config = dict(
    model='self-supervised image encoder',
    dataset='capsule endoscopy frames (Kvasir-Capsule)',
    train_examples=42238,
    image_size=48,
    crop_scale_min=0.4,
    horizontal_flip=True,
    color_jitter=0.4,
    method='byol',
    arch='convnext',
    isotropic=True,
    norm='layernorm',
    activation='gelu',
    mlp_ratio=3,
    layer_scale_init=0.01,
    inner_norm=False,
    moe='soft',
    drop_path=0.15,
    num_experts=4,
    moe_every=2,
    expert_mlp_ratio=0.5,
    slots_per_expert=1,
    shared_expert=False,
    patch_size=[8, 8],
    conv_stem=True,
    layers=10,
    width=320,
    kernel_size=5,
    projector_hidden=1024,
    projector_out=256,
    projector_hidden_layers=1,
    target_momentum=0.99,
    residual_init='none',
    optimizer='normuon',
    muon_scale='match_rms_adamw',
    lr=0.0018,
    momentum=0.95,
    nesterov=True,
    orthogonalizer='newton_schulz_5',
    adamw_lr_other_params=0.0018,
    grad_clip=5.0,
    steps=12300,
    batch_size=512,
    epochs=149.1,
    lr_schedule='poly',
    final_lr_fraction=0,
    warmup_steps=610,
    weight_decay=0.06,
    adamw_weight_decay_other_params=0.05,
)
Rows from block 5 of a small self-supervised image encoder, named by matrix and row number. Rows with one number within an expert belong to one neuron, the router's apart. Each number is 128 + 32 x the weight over its row's rms, rounded and kept within 0 to 255. All counts start at 0. Numbers have three digits each. After the name is the row's rms in percent of the matrix's.
Before each expert's rows are labels from the 100 images, of 14848, where the router gives the expert most weight on average: "place" is the part of the image that holds the peak. Only what is clearly more common there than usual is listed. The data: capsule endoscopy frames (Kvasir-Capsule).
# router: slot weights (model.blocks.5.mlp.router.weight, 4x320, trained with AdamW), inputs 0-159
# up: expert up (model.blocks.5.mlp.up, 4x160x320), inputs 0-159
# down: expert down (model.blocks.5.mlp.down, 4x320x160, transposed), outputs 0-159

# expert 0
place: centre
router.0 097:084129111142091119057125094140120172125122112118145129091117134120091160121147103171121079061115149145108141174114101160143130107108133147122076139098108127115121110086145130147118156134183074162137136130141116131102099155127131180128113140147151124145121182127162110117152063170128093205137099134142071118145093154141104143159029166154081120120122164078167107157104112122150165106128187067151123107179129141102138109100156141144124122145162193168089240097153115111104087127134102
up.0 098:136144164119108109165181099101045135089115087160189091166165106135095174064084122132148118068142112171160168099141125141094060155148154168110179158121178179116125120128110107115180141118050130128108157147123119076135113105094146066194127148191184104168086156117142137118109203116122113142069160108076048114081095116155165132142132158140094162174150185097186098087077147100156128131112080197072150137176122098098107116139136089107112100136174111145125134145096185157090114140116174
down.0 099:105152196160086138143023132131105154173120156140123146074080136067150167136113110130156127163127163078166100182119140118058125100141113155119136123163146147116146172120102130138205150124174111055079111145141136184149091131125112141129118131112138068127120127120152127097120125125152184145100199147138165062105144139182099200151133030103128129149093179122098070154092099165080136113131158111076158149179142171135098119141119155124142179105103178129138172118113106074120150180123100
up.1 089:129129108095125073202105135158063110142159101108144116110118137167135148214102170114127145141126125146203059081117117137148153108114133196165162092107081161125157125156152087064125086107080159115160128154120211160109142096098125091121153125157097159159172158124131144124100099082156101133089110104134159134151109053100141181139100084154135139097174137099157148114195132100151122097164149144130166118130113147096105164132043095104131093124147120140080127139126129099111143131155119
down.1 073:091144125097115165073124159138112138147173131112087142177098154119153155205147128139093101084079154113143095156135124125103156157108118093162176139157165129126103094091212178140067067088132081106126138121093121137138163113127158114094126145114149074128137116132177172187094138145135120086174086145090140080105113095184121095172172106132164124154125069125143107121123142124129111112146137142097115126152108156080093108091233151164102146156133055181178132188184164083123123151141164
up.2 109:116138116104169125081138128163171170132174095129162187135099132159084138195116121037115105155132163123102195160129150108113152131121119162098102134114140173089110143111105167122165128137078142112166186117108181149172073074144145134165111081129184130136069091153107164141169040199136078150206164176148114108146063170134106092112145084110167155089088103180155117120157112137111115087075105125130182087116124127154167102160099086143131127118109115115195119142132135126157069092116195
down.2 107:132109179116185080196120090157188195157121172187185215122030143135103149093135129093131090137121103153145163114138079117084082141149088119144152120126151157097124141134052132139153138170097105138120082126150089077127142129140154111123202118098133133125188169152152134075122141109096143115114145072152179057156119146148099133143118180199081188128096148125142074116082152171095128131167164117116164046182126134165190095101130119149141076193122158118143084143124152150112130162145157
up.3 113:150179151109126155156107175120111107062113086086106119129164157128127152148093129090120147110122147168077144059140144124127106151145111139185106151119113052118100096115148095095138104074142124129085150115040119114150173111119134053149111118143121141069089136159145130113155127154155131129175115108050131051138133146134163111127163074068107159102146128114141143160151130143138159079174068175115109177121094126177124093144166143119156132145139127080094116172147132101117105065096086
down.3 137:149078140091138161140123150092104135083150116156060123180142147093152137154120104121145159143187078223127141071117170098158156117138120050101116146155082114161134079117159158099092095052149100136117093172146098104139194121157170197099142155183110111105111142135151163112150132067199088140127107171132122115177167073189141131182174090132127120142112129105170173090109147112128131084065089146091106144163197118070117144144134160137151110145140096105117078131057083140101129109132158
up.4 118:123118132127137120047155124154113160169119139104157130174102159138085079118084129139078160116165095175101157173112087155157126139133130128114051090135053131109136118085086112148108134170111188128158152121112153108183118173149142107136104078118113113120110100109103148152118120143162056144167117094155049117158130146183141046130079147179141100130138111154210133168113134141163099160088173053117163119138124158144172092185084122116099159156129175166139140102129134129102072167164123
down.4 131:101096127121128115103135100179108115138130077142118159176100108110160099157080131143159109137116142179149117107148117144137111105144125170141201101096181136097138140094108105091145130113121153142114125115151181120062161156080143152162140136122181107166135142172133117106114073088084107134095071151100094088115125145135162197130122155175146112128100072130123149148107145119097164131092178129097102122130170122098144095123129158141095118129098133049167143115089138101112168088116150
up.5 102:141160139130182140154136110111146156103140129125165146158163089108074120141185148140162126165180107155147096153161150116068138108115098108173110117145121135148127091105129152098108082166125112161139153087126066080150122106048129098101132185069111124176097180104181077116132107133148114125125120127117092159077058111108149123097103166105171150115117173145131158138125119114164145132125111131142082106131108137156150134107086133133134069131098149155056139137082097142186148143170180
down.5 093:113110120140135121148093100140133129135095085134115131133142151099088141160172179132093167111116070129133100148152101106136196164089148103150133207093092112127107142132096155145174110166085132106121156134110131128083169111066093109145165119143122146115135126129138104113122101057156111147130141141127105103083134157116171147141122125137142142108093159146112118124123049153055088118083103112085102097086126228112201132156157085111089094075152121165175161122127153087165119157172129
up.6 100:091124165158060111118120139158095083101168101131095111157154140120100107148135187111145101116107146113081057121095155136141133145140149124095088137100138180122117184112113074129136102145104121137174167143169145144114154095138113103150143093119151152157096092176121176119156108142124066123098149105154134155156132122131166123148131078145163171136145136120179172149181089110117181105180143147107143109181158171183136136132036051128133119159136125109149160116122070046155112132121167
down.6 102:127089133078094122163166116146116158135127167081121171061116139163182119102067155098145130116166122108168080115112161118074123159109092091183097177150109160155130098137084163102144166133062138157137090153172167159126129091060159181087141182192105118093182185077148138112140137153215051168070140166083160100120151098135149100102057079126134156129148083110120123094105145187120141141137186105165141142100162174107159126161085131103098135110101129070143144176102165104076159148098131
up.7 115:167135113084140130130146137104114109150108187124154102137103129071121189061049144144159167138207142128106146124160059097133101097145138136124166139162112122134171151196102080103105148038147115142094133092135152113136169100155143131149138187048107115157125117186080150130144151088123074178102062047071146105130156136121109156177127121121128119140151128113169157143101148129073090101101097202115154162131147135183133107062151126143050209121149107140108099138138073129160145103158084
down.7 112:161118184116169080120148139186138109151133072165110187110105120165123106145094131065154143102119126195163135162136124157118166155100168157147121114162148189153079095116110138065135095101076168115163087076080138044102143075115124074117111077100084139112124107138183122102128137140117119101096128153149117109136122159201162133050142145183119162097154139144119150145098096109097074184090099098080138076097112084130131117126146171127105167117170207086081119157092091114093131156098151
up.8 107:129121139139118123177120138156140115137093059162137143058134147051079128130090175165145113128126173142073152110136116178203120114120124125178115106126175126170117074121134163211126180101111118130137201111196097133118127170057146043186209154142093129057086130121139123142152171163140124109136139110083097118144142132091155147129102117175142151162159177118160153130115135134142185082105116078105156117140108150112126175083107089136177120093144149163139152063143128087110076130124166
down.8 121:147139116147108158128109080106110140097150134113113082115171127137209119120083096132148152107085155177097097202112109136129125090146125093166113158167145115102105139139132101137151160179133073105088117134110149152148161138157104163144066088107059136090181111139141161123096057130124134109156198176150088120165157144180120177139072162107112139130122127151135096116170147191102139148091104086114060147122169133153154068168126153164160131131119125164146104094104114145107142097110092

# expert 3
place: centre
router.3 110:117079077161098122068162121119126145132145146065126170162161108157141155062130131126116143071112138092113155076123100117135064128147098110161062131080129079132126026098181126123119162099147139105154142119136110100130110159106139147140129041174142113074103203130164105134190118136142148162150148072129126044147106137132160156126137140178087150136107065124149161186121136113161092084146116106145144131225146157089152101083240066136155145168147136120122169140142148085106148170143109
up.0 091:120079147144130106147109120139117091141125144143145108113150185118155143143140180089170087187091114145129115167122092087116113166149106153176156113128144157118097158178070155109162129078149077055115075191157147186165143103076149089100158153170081129086144094114078155147182108123127164127126137150081161096149168116118184127147058145107203163113145094111143126150123129077130171096180176085119132104171125150169161170074108143105133135108090149181112169137174121120099151143135204
down.0 084:146147139071128146090106129148114134105126172131178141122104121125108082104167110168108088129203090101148149168132138128178162116145173148161117116245110140116113115117135157144120133169127145066156127101104127129188126178137111101106138107099166185181147148125134102067080091153151162145107187114231146118096097153121079129085148159119182074130227106079117061120106112087171120113127129106075118131148113154107181151118124118120168138117077094144128208119078153113109150097094112
up.1 095:071201080115113129182102139154125113137113091204110096138160108132071138136088111105178072079142120125106129120098173145103095086149125144140152139134199103143125119144169145109089126131115116118198074115145137142119118178181045140149145110095123136122093137176131136140132134132118146122175192165069119134125157119147114140150117086141154174119173128114139106165150132170117151119063117181159136151132023127069191101152201170122157171134188135154171086148171129163108122171169181
down.1 093:142107119129203153091120087123172134136070169145059114125133075149143127170133158181166174101165113187173143093088129125108130130105102103140153134125091142097113114158107078166158123106167110186104104129101123114160161057120124054119129117135167160131150220126094166098161190140063163172087109129095095098076101171135100141112215134138118121163072122200158107116118147169134116087147161119128153116086065139111133143148117135148147163065037127166122156091095100135150088114105129
up.2 103:141132165089188174136120094125151153120116105172156157074063177167182093107072110164136182038189093107120140164186123113096091151085180169193141133152109141123104135162081090149138110096158086138084133141137117142138174157092112108193133176084084097139121124124177083132143132055099157105134132173103138111086103115175027128121148102140207113144159117157107163122181133149079148153187074145124123170140098124124104135110064093110138146157124133143125147097139132164100092154119160
down.2 112:015131138096173129171113164168152160150113151166099127120094162152140114108065150098135170098146157165159127214105105109123124125145128165145171157109062196129130170105152110162147161069062147125148181089132125151166118099127163166103110076150090089204159108161179213099114120095108117124128107115136080089097184135136198144118084125133083118089131172121125130134110180096110095141152143113126127080134130177167170173170062121069173101169147198085163119119091109111134084174153140
up.3 109:138149151156122097174111171073176087146123052112056159092101081156170069188162116145094104116102143109186131132138139109126104120125138145131116140127139122102114199135078097153158082160094078165117078129144111175124136123119109083146136102138132161157084157124123178141142131117099125102187098134103134164106154163100125129114067145114141127157178134129184175193080096105136171121146162178117179083155160163127115080104135135080168116099089154158103100131154177119168158082048150
down.3 097:140172097119188077144169135080136170108108145111094195079133193108122167101170136072061145164070118146095075066160053102115172166112117155114078189134164111108153140187112136093158133166157130094117106143123102119135136105127175094102129160087047120078142131129106189151110112149155132090151125102069115118111139113190143131151113128118132156183116137115110120147160128118130097114144131096149139135110107134090119113138133115082152105142070123144114093166111156108069145086200129
up.4 100:169110142162133097182140111134034110093149130181144097135111155160104167166110144139164194143104121157098102089176170155161068140137080148093144158147119138121119165135072144161146146043146138116097158167132142159105126138159151096136168101123073158108076095095171107158140141095103136136105098066137103114145133147116135109119104128127140115155138143128211147160082177067138126135158163176121117152100170126143148116116125084130091156125114122159113116108114129158136161128100136
down.4 100:140136152165115104149157130134111095104143083119136183148110113152104143124161163115152070103104125129123184134163120078136115159096136141192125091181219131088141136113082111117095096159146123201109088088140095164126118119079106140056169121120125094098112143073133125114122102116132111159150109153118144098132156146173163147080085138119122137152143133144120137130088183151146096153203125152108166064111142118098061107165128096144143157138183185021139162160117156106123056093073174
up.5 101:091162089160185134106167149114083126163158122160146126106164214096155158047114176074079132127153097145119154109076123095091140131147156093090117126160141128149106140154152134164103110105157139079104189133166149132153142156160140086153152180155095122137099129097122138101119095088115164120092113190120148098138139112120095104125095154137124108107139126108100137126154141022158098079157155115116170136119124134135101098134067146101142122124026165073118093152094102057090094118134179
down.5 087:174124156150136106114094107168110119123107094025128094150162110128097102115171100118138207103108112049186199071084140135155105126136115147099094124099162127139115163144166108121150140138111148198094140090093152122185131168135108117133113149145168119137129084095170113126154141152129144157071100126120121166147129125098089086110192184089127124156068171103119127106111141137141100111100134094150120105179154101156107077023154109105144115101158059139162072105065117068114129153151096
up.6 088:104124209138137112094093133142143172081168122179083112145161134123142075140061101129068132165123112166138148171137090196095115097156070110107178121146174128132137111127100109152147105112090103141125180169130146125140096106152140148090119101130122147108188176105083144116146149138103123142141127133090155153138134126127051105123090165086166167092140144094117138112082112147086126158151174059109155152151133108096154147148115116093087091168106121176111076182140157106225150113161151
down.6 090:092131125171127108148150089158130161141198124189161116102107167117099104091134131119139038158137179113102150131161119102098112169136116135097137116157171103113125177171166122128101108121159105117161085101125140147115147125077113157132155129158132098111081131096120110181104114090169140152095098124126117168097152186127153060114181095139150111067087144115161039172113149092133163067132128147139146153129119097099177122108076060154127156184173111126194099086155142078116131180074126
up.7 101:152166083131142134147131151144177121108115102150081161108102077116141123080138128050138105122077173091084147082130172137166141141129166160094119137166138103092155113131038055150148161093081171110090176090122108115181126145198166124102119127182120125167125109119163092124160154115115157144091153103139223077186122108100165144144101098191153112146191066175104111131129154109112088156149165114144073164145151130217115067141087098163177152117115086099116116167151111126103104084089147
down.7 101:143127139163130092181072098086132143125096141148117141157118096150188082185085102162106093152144124089138132131123123088208136130149095132130077100159149089106160163180156133089073147147125117118152098095135145123090116097077143116144098169139122145165195108157135087130121146093133141132138145120089106145181117199173064126122127158085096161166083130142061178121161174151132117141138142155120151179163092080064127107131063199135174136158171097084209146154120128147112198188123167
up.8 108:105119197137111128121113167128134103132098113109123130145099156150081107118177172135130081147149127099103082148141136072075123135120166178111133098062114118149153100151090113078105073152167169178145069165139116136156103054036161083088187121162138103148131090176111102123177156191150145136129116145167116106115136143122147129110094071169104138135110090136169133057128110125129074140074159166133180083163166109147078141150125089131181161125134100167123114082100149113117098151092078
down.8 115:120110109087152111143168086113143117177153120135111138117162157120113113093144157107145113174115186127105086155100148193172134133117148145116102108098115037093140109114096099085194074132148134113101122137186147112137147128111138176165188114101110158098115159199138117128183141139106178132116115157122135175077209134193088136089102163128087111101112122146141094122114115065147135143165134161203087099104126102074196087143111189119124145121138105180141066155145130195144166153088180

# expert 1
place: middle left
router.1 094:091137080165083148109163139122095105115112142149145158162083119117092083154108076107077174090084132085072166104211102128125138102118142091143104159161142135128186077078163110120129087070162107107142137127137128129110135095140105119181118176126132104093054181081114116103119081073070183108124138118087127060157126093132129121171134186158144187094132119119184136150155149072178113125129098144139175134203182130116150073085158063139147126146108185121106140173101120083138050136103141
up.0 091:106114138145107114121083124116129130121125155118165120120145187139202118127141128102191142126071147134153127118112133102180153083146136152171133124095198149108156102185106140207101140077190140096087146075163086127079133057085167087131119062186114180155088147171095143134121165158155117177096136110167131084160113104108165080123107118118138114181129146149152110157076116047064161162150188073166121078163158141147127153096166151076097160121169096097106140164124134063089135169143126
down.0 096:169106145108129143105066123113147136129170101123125147124120148143178121160160166165119073142071107087152085169107130152102153151149125106118091178123165172150204121074131097124138139100112134135159109134079138158061143192085128106131066154142128133134085168126125082169177172179161150144092086092163063144090085109107090107081154126134111085107118199141089210129104142146093162125132133081153156089131113125107104155081128133189115103181138127104158126125151115033153102173166176
up.1 101:092115170127088098147106138174151146094106181123060102142105133151127226168165121102201088134099104180116115095143119124159090132106157098120099097175117057099103107159155184095139100145142088096161141164114133113154134097124130141124105136084141173196136146116112135126115142143080154123047116162164114129152109114135124111097147125119118179151148131101152094134181118109110173124128106146170140187139145123160118113101121237131123162100103120122135067103134135137151099148136106
down.1 116:112099153123123166148153121115132131195126096080097140075121108147174137116174107097149194102119060205117132101081125154112099111099156166094113203132129072102115126150140144128131140067122124114137121137161150173107159188163154165146103214114127157118192065127082138170148152071101112109148094123079107191145193128111155103135153138069142065133121067107134147172109168144147170078146054111111161151155109179101091159177122161108155106092135096125113125139155069205154135138102144
up.2 093:099144089113150138169144106117136145123126109124120146190141161122142123185128143166127165158180106148203108152137151120156098149110174146128187101148125095157094148125128128087096124135131065133080127179175117131120116176162116065164165124112104153124150098131110111140077142177086137115154120143216142150112115121114137033164156182170168138100138144139104060140126085136190136118055133128146115099142116088129155128119122130113101086081168123167069087120156173130149168144106147
down.2 085:093141135126106140098195134126121144122091134094146111114150158095106120146119200166113196061061081174079108135147119159099118135114127091135134125128097141087133118147136153145138112124128115134079151143126083170136117081141159145101137117188133127141109060114130079042159162181117170138156165122110184091150111172123111115130095079137138147176137093133148197110136157100133151119075142115072129145166154144105133104124181110124160086110137088101139097110088190131080133109181130
up.3 098:131088177100082146082092152146125130166160115064085166162078154139168126153155139126076084087100103104115137112145125142096137081161080123098177120121087145123183138124134147108150168069144148117175142146128100130100148120172125141093108094138176162152128147103113144127124148196119133102169149143152114076090113107137119124090106127220117110130175171109155170092149141149135132101104146097119182141133093142075195159100133114169102140141208079131156147083106078138163144112113132
down.3 092:123129136191148116122114108129137150081101126062194095131118162129144116133103139168076158144109090177129097167089091126105111117142112160093158135110152131141131135120159084163107162091194133118082159108151132182132124107121057121178093110137087158087122187101101118255113145142099184065137116111076114166140098134116101129154160210135104102124126131131108104067122107115099120133118155114054086099172133137063148163168073137154188110116153109160104155181173096139168153156156163
up.4 092:162160160119096160133118152119099133116183098101169173109104133155161191151158086166150135104129148133140118154145107089061166133145150121123067084062104117114123102139141143138146073151129159133124157123095151155127131158096105027209125156200077147093172107145047148132122112090140129139144143086116091123159131149153189149087184148112084116124158057104078105135127107137094080108134111077100132106127116152117099053103150114102068115119095111099140093096151092117137158149158103
down.4 094:118116118144102138128136125120095155135103140137126101134059128090133131143152140126136126105057120106105159123122150083153118171155140131188036128148143105094177184156082114078137099137107146186110132164171125123172123117121049078196154108109145123120166107131080098117136136164121089113165185098158131100085147093085123146119062151174153090132140109166116154093093109106107145161204142125100183117160170104133109141165133146122128156078138114158129178082103087086135142159127067
up.5 090:161112120110156128065102107149100101111097146111105091106146113141048076062098120097130178118124109170143143118120087115129102128136075139119119101098130103130134125091141148160117109154154157148090111059107180161140127084116122137132162169084164173135183172108087176110124108072115108112108157167195069096104118189142184133116111190061111127166121187141099145104160105165074119142160197031118117073131126110102111144067115153085148104124142128133124143124097106114141172056174128
down.5 093:104130114150135125164136145136197119082089168090101097094131160147056106095129095132130131133146126099124174126159087138138139183114105048092117061133137100145137116152134117108098129105119130115056194170149156129083109120141168112160142141128095167132086127117184123255153077153152100169122122144059087121147130109130104120173131161147134112124121109122125122181215103122145108115139109105139165108137152140105106108158100103134068083126125125126121035155149131137158149086104120
up.6 104:136150173136115156109164159098115139132099155130112098135128072163074103147144140145048109110151096112146147063148144162111099134129140113136123141128164147166160123152200140140104115070061204137088118148165121161127109118117101185134174081141098089125120105173107131126114165093131098193110074138161095120207153182127174163156102109110130129142111123115079141170119109147118097130119127154179160111112107114143133114128092121110150161088110151151132138136190174146115145193166111
down.6 102:157128092080071079144160160124105097200155066144104195086144160130140144170124103109123136167136178091088104125086129158133119095181051158112072148146094161138181129106087132162202149083053122136155110125120097120160149106151106183090136060127101104167111155117128149115110133146128138123129155196055154069087106204144095109177136164146144186122128121074217106136120112159106143145162148140066137130132116058129153120190122135151143114122138092171089155122106140113146108121134153
up.7 094:082229166171052133067145145158168157150158160134122165104074131100176101131134115117146122088170122079115088116189173137114163126087134098101168101144131115114073165094112144185139160096074093153104129112131094144164166102112124113138100106126165159121107124081180085147097141148162125167112087124171096131132154160120161080121155148130140131101126148124153140070161169167168091112161139148126120128111040148162104112055119131118127158084168116106099108153181119130124114153158093
down.7 104:131187153182187200184145038084151108118159120092089119103157157111133098194140108160160123126114098150091127131156110078168136132127113084108174176123152099187116122117109095127128155116177109153127086144088164126139122189123141176214104142094070108147108125109121089113099147102117131170128099175069149164080156127097107126122112147154115106121104094104142093141108173045114046095139138123176116121145114119079114133180085107136140094125098165108169115133105183103121096139104141
up.8 099:170158131143100126091120147171130100163050130156105093139130125107132139095162096098099117173098165141035118164146105105116091141125129101095104149172100138194141129077146117143111122129141167052106123136120151099159194044095135153131052169102155117104119148094110129147086167129133148137103118085104158161162143144137064156166145140070154134081165067094101111193165135114179109119111136146147127135148172130153112081156111138115094128117085136149099143084104134178104159070118196
down.8 097:143096110131130156155153125103113156131144134175078150131071137123071151170116128064112138112128152106115106111156101158223147137164118131154172148102149102178167102157170067134171126187099127133169097116096118155110096119088125146142083113099090145130154130157076097225153150113112176115128110103132116078091093114120092127138125125128129102120173153139146162096107134164182095139116141199118114129103119091112126161136094116124128159119177150094117148140145141130154071122162210

# expert 2
place: middle left
router.2 097:172154144223104146124126149109159159170162139154111134156121116126140070113151181125104137068120104127124138115114155115097076112120133142145052128134128129147099124103140105134135166151174078135129167108140118135145128154079127101116149125142129148156106138153168122141125110179109127138128154137150142084156102105075134157130089146057086155137133139120142114124157152041207088106097117146118135105162102149124134115109181118145128136143193124115081197102165116079088126148179076
up.0 101:138158158154123134144145106099119164120102155129192117110130110123108142096155116036147129102082138121149104105094062171143143160122105152154103117149091123108149142146095092128125131167177142057127152093113166180139125107131146153191109086126107172211179190107141125117105154021098161119163086092103082139139128140099135134167100149082078127069097095127184139174132143060161101077124146158120162147168128143094148091129128129126105157114076090103187134101100116133111141116112183
down.0 097:141152154151125148099120172113116116048097130040117160062094134159110150187088099183133146053150127113128117142126157153112098126155099128181127071049124149135127097116125072087031188095124131087102149132148145133119074130171112123108137136182166157106164149081119099157111194114151084141128119153159177093134093130119085173163149100158150104121102062098074129141148145107141104130142061073101125092086142156089169116131179118135157155152077157139110164120123134126126070143193093
up.1 096:131162080098153074164134126139136102162135141153059125130154119132064127144154105093136087153092138144138120119125102168172181101101150117140166138134115097146107064148126137088118109142165102123149162086141166186106151104141038161102133118097129097092145115124083124106120153132173155106103177194169115038089115077116097072155128158172077135141128056173136151111150100074136112097108117138106090135169144088191171171086102048131081086130126156141165143171160116126093118124126130
down.1 096:156074092152158123105133128128105142174077144113089148114189129128122094047162066135172102149102119129138143132133118194148126123111095193079118095101154130144094051137164104147147133122125176123130070083148118154125157130113148206172144179130156112102080090038119115211162107119114142144094149119093144100146135113068175132182113128102152129141212145153147153168120147101176117091107118122149086153130102160079133160138145099120171103134170161119108123150172128081102129128095160
up.2 098:140150164148114114113111178138156175119189083144142136153152162089079107158125102107103109116095094102169092150119101188093131136120113143129101130096144141196110096153085116119127150058097149100165123159123091169142125060127146135155136170123171075149112114155131156102102083105137171127182166122114190135164104110156182160106137112155105164120063170169137123094106101168157093097073131150161113100175104172164122081098162126178158172152121140120167091115122163121149145157108163
down.2 088:149129145133122138137072129102084168136157156058131091139171166132123146154175142168148118117200152107175127129124142148129154153141158152079165128050107108199109129137189119137092075101159125092155155160138144115167147094092095074163122090135172135125155151156080115077123082117083132129105090103125118052123097153141138147088128107094084188121131116162140209073118099149095100141092099123123170167114149115132099167115185122147197087067105094151107113144110134170136096118098194
up.3 088:133084097111151106139078119162194164133111131219150131142130191159035053100088081118071127147123162136179110144148173163044082131162074141115050116161106107112076093143117150129128142110095101154062118148103145186126142105205166158142088065123180093148151160146117159119159158115147139169101127126122120083098134089136152115151140100161156139128180117124084108108070061105133072138156125091126141170198075159100136109160121158115172129111131156083120120123147133135151143112119117
down.3 085:129159173127073155117107140181123084115079124093150176193154176118111175086178108136163180182149110099124159207075095087126115143171194105124112088148159105094145121144136162068174109108114147128131107103188106178121115082155113164132156182119115150105153135149177101171108161132145123085132143149207079204064150120117088108095112125112161094190194166100115127161118159115080062047177130136149094103114143130113086113141156095155165170133123175095098114129133102167170140144094135
up.4 099:115142139192101171136160134121136128052162126154154158100191114095111175177141126148125116149161159092129117118121106113123043120129134128148166118170150131177139122146169151153151061032123090094113151111163197147152116108132102137136131222156136177149106127128125121124141169133142120121101076142088099176145138141127099114169152163133143129162130110148126097060114131110095141111083089171103105164134096123130142098152153182108098080175051107103140132092138137117109125058128139
down.4 107:117094137127058136130128095155151090149114144193161101125108068164135177123217182109144090159137141160142140139129161143068132121168118105168144180113134103179091131143061082160115130159185123092191150192151149093071123131095169115098082090102130169117119183102141125163136108103141126196140139119093153105117167161096140193126150169107134193146182137056138170113149160114128143169124148132106127171141132114150155092082137093192136135094123125134089154132150096149180134152142072
up.5 100:138079110121108114087085111147113097080140074154062114152126129121093100109154109087204073108104136123123164113093139169179168121098077079164170157144072025102124126066126129090117190150126179100136144097119133136131141097077152159137112084161143230147094155160118136084094164076156131128138084177195106105167135126133088104164072152136095197114109161099064165173114143120168193152080156117188138129154170129127170100111177117140152116133132191106151184150150076139158143105101099
down.5 091:162153111142083108079079128098210149121116186168137134100174126108104057112109090149150152121095111055136075128151123119108120107091109080113155205100150142119140134153121139136100103077135137114136100107083123151161125126125088103118118113166164089157129154130145108071125107159097094111172151146111123083118112116198073164117168159129127158181117142084113081162163155119166111178089194046138158135119114148106153065150196174063055073130055135117091157112128193072181159086113141
up.6 091:159078111139124160114084124151188069077193110160137124092128113123119167077092142117146045180139135117132124170067124184125116111152139108104097138102175121104131125121084147145137133086112093146071091150168137120086096122148140088149114153156183113040164204138111106157120114147095126155136168144170102121137136129089133131149082096195118193152167147104103127125082143165136082132214093169180152093124150098104137180145122112158063134103114159049150134156131125139105142124106144
down.6 089:111142120113086116150138122136110142143141111145150164127144048157075075091119146182125154136089161126145166065134100105117127121170158097138096108116106155128132103181139124150121108115147201178121158152134038138149099127068101089186147142111145093196127176145161096113186118088198157079122117139097113087074104133114107120134114132137122111114192180107136131191092117162161110158184156081115101168133119148106172138135112188099119168137096128146094113118135114133104093176084098
up.7 123:119098112176156144071123118121179120124139118134163103026135059172144123134096119098113140137113119168117136100131158116155097129153140164085134140112140064058105163143165160106131108132118133159077100102067126138135116137070121160133182068117098116165116139095124107133142141118130131164188129161118137149171107103075168140160102130118114117124154157102150132162123155107095204157164134133148132130102191117087108126107122137168116052155118127156074130096082146142135104142158116
down.7 138:167151089122090177105106180133173150115103146112160153089113105143123125105127141150137100085105139091136067148117162160148118095152136086159087102111122181074086093122110095129124132092169134089150160163183148144132166180142113089159120192116126095155134120128080180122091095138140129129100133113164092072102071103058126164110145129110122115191069077115179127113150060097104187134115146146129164140123120077093174101099098138175098131161145145101100089193131135110153148130174177
up.8 098:098130127113129159132137092134165141095085120173046132124105135161159141117130154069130074092089118138119135095120149128175117129132123089171145124101079089145143125135041166144138154115146180116182205133142162144122149160133152086151059120170143124179107185128102122126148076110091118132111104100124150105137090092113122133120069114132200146104165165146105124144167139138133197060102144141137099106134155096100129168133096145093135175127139146132143131206127176172091159145155135
down.8 103:115126111081109101203144114093136105151164131139143109127142144083130164134163120100162127164151120083173050056141120125072170147129106121100187106118174132071131114102124109186158105124139119079121152103109149134135154131100162183117150153116146110140153132082116131109130102127124058054108115096166143091155162141172122115113116138136091169159075104156128116067136029093153156076145134119112111117195078095125135081032142071139137174106099174085122124145111096126103106131120124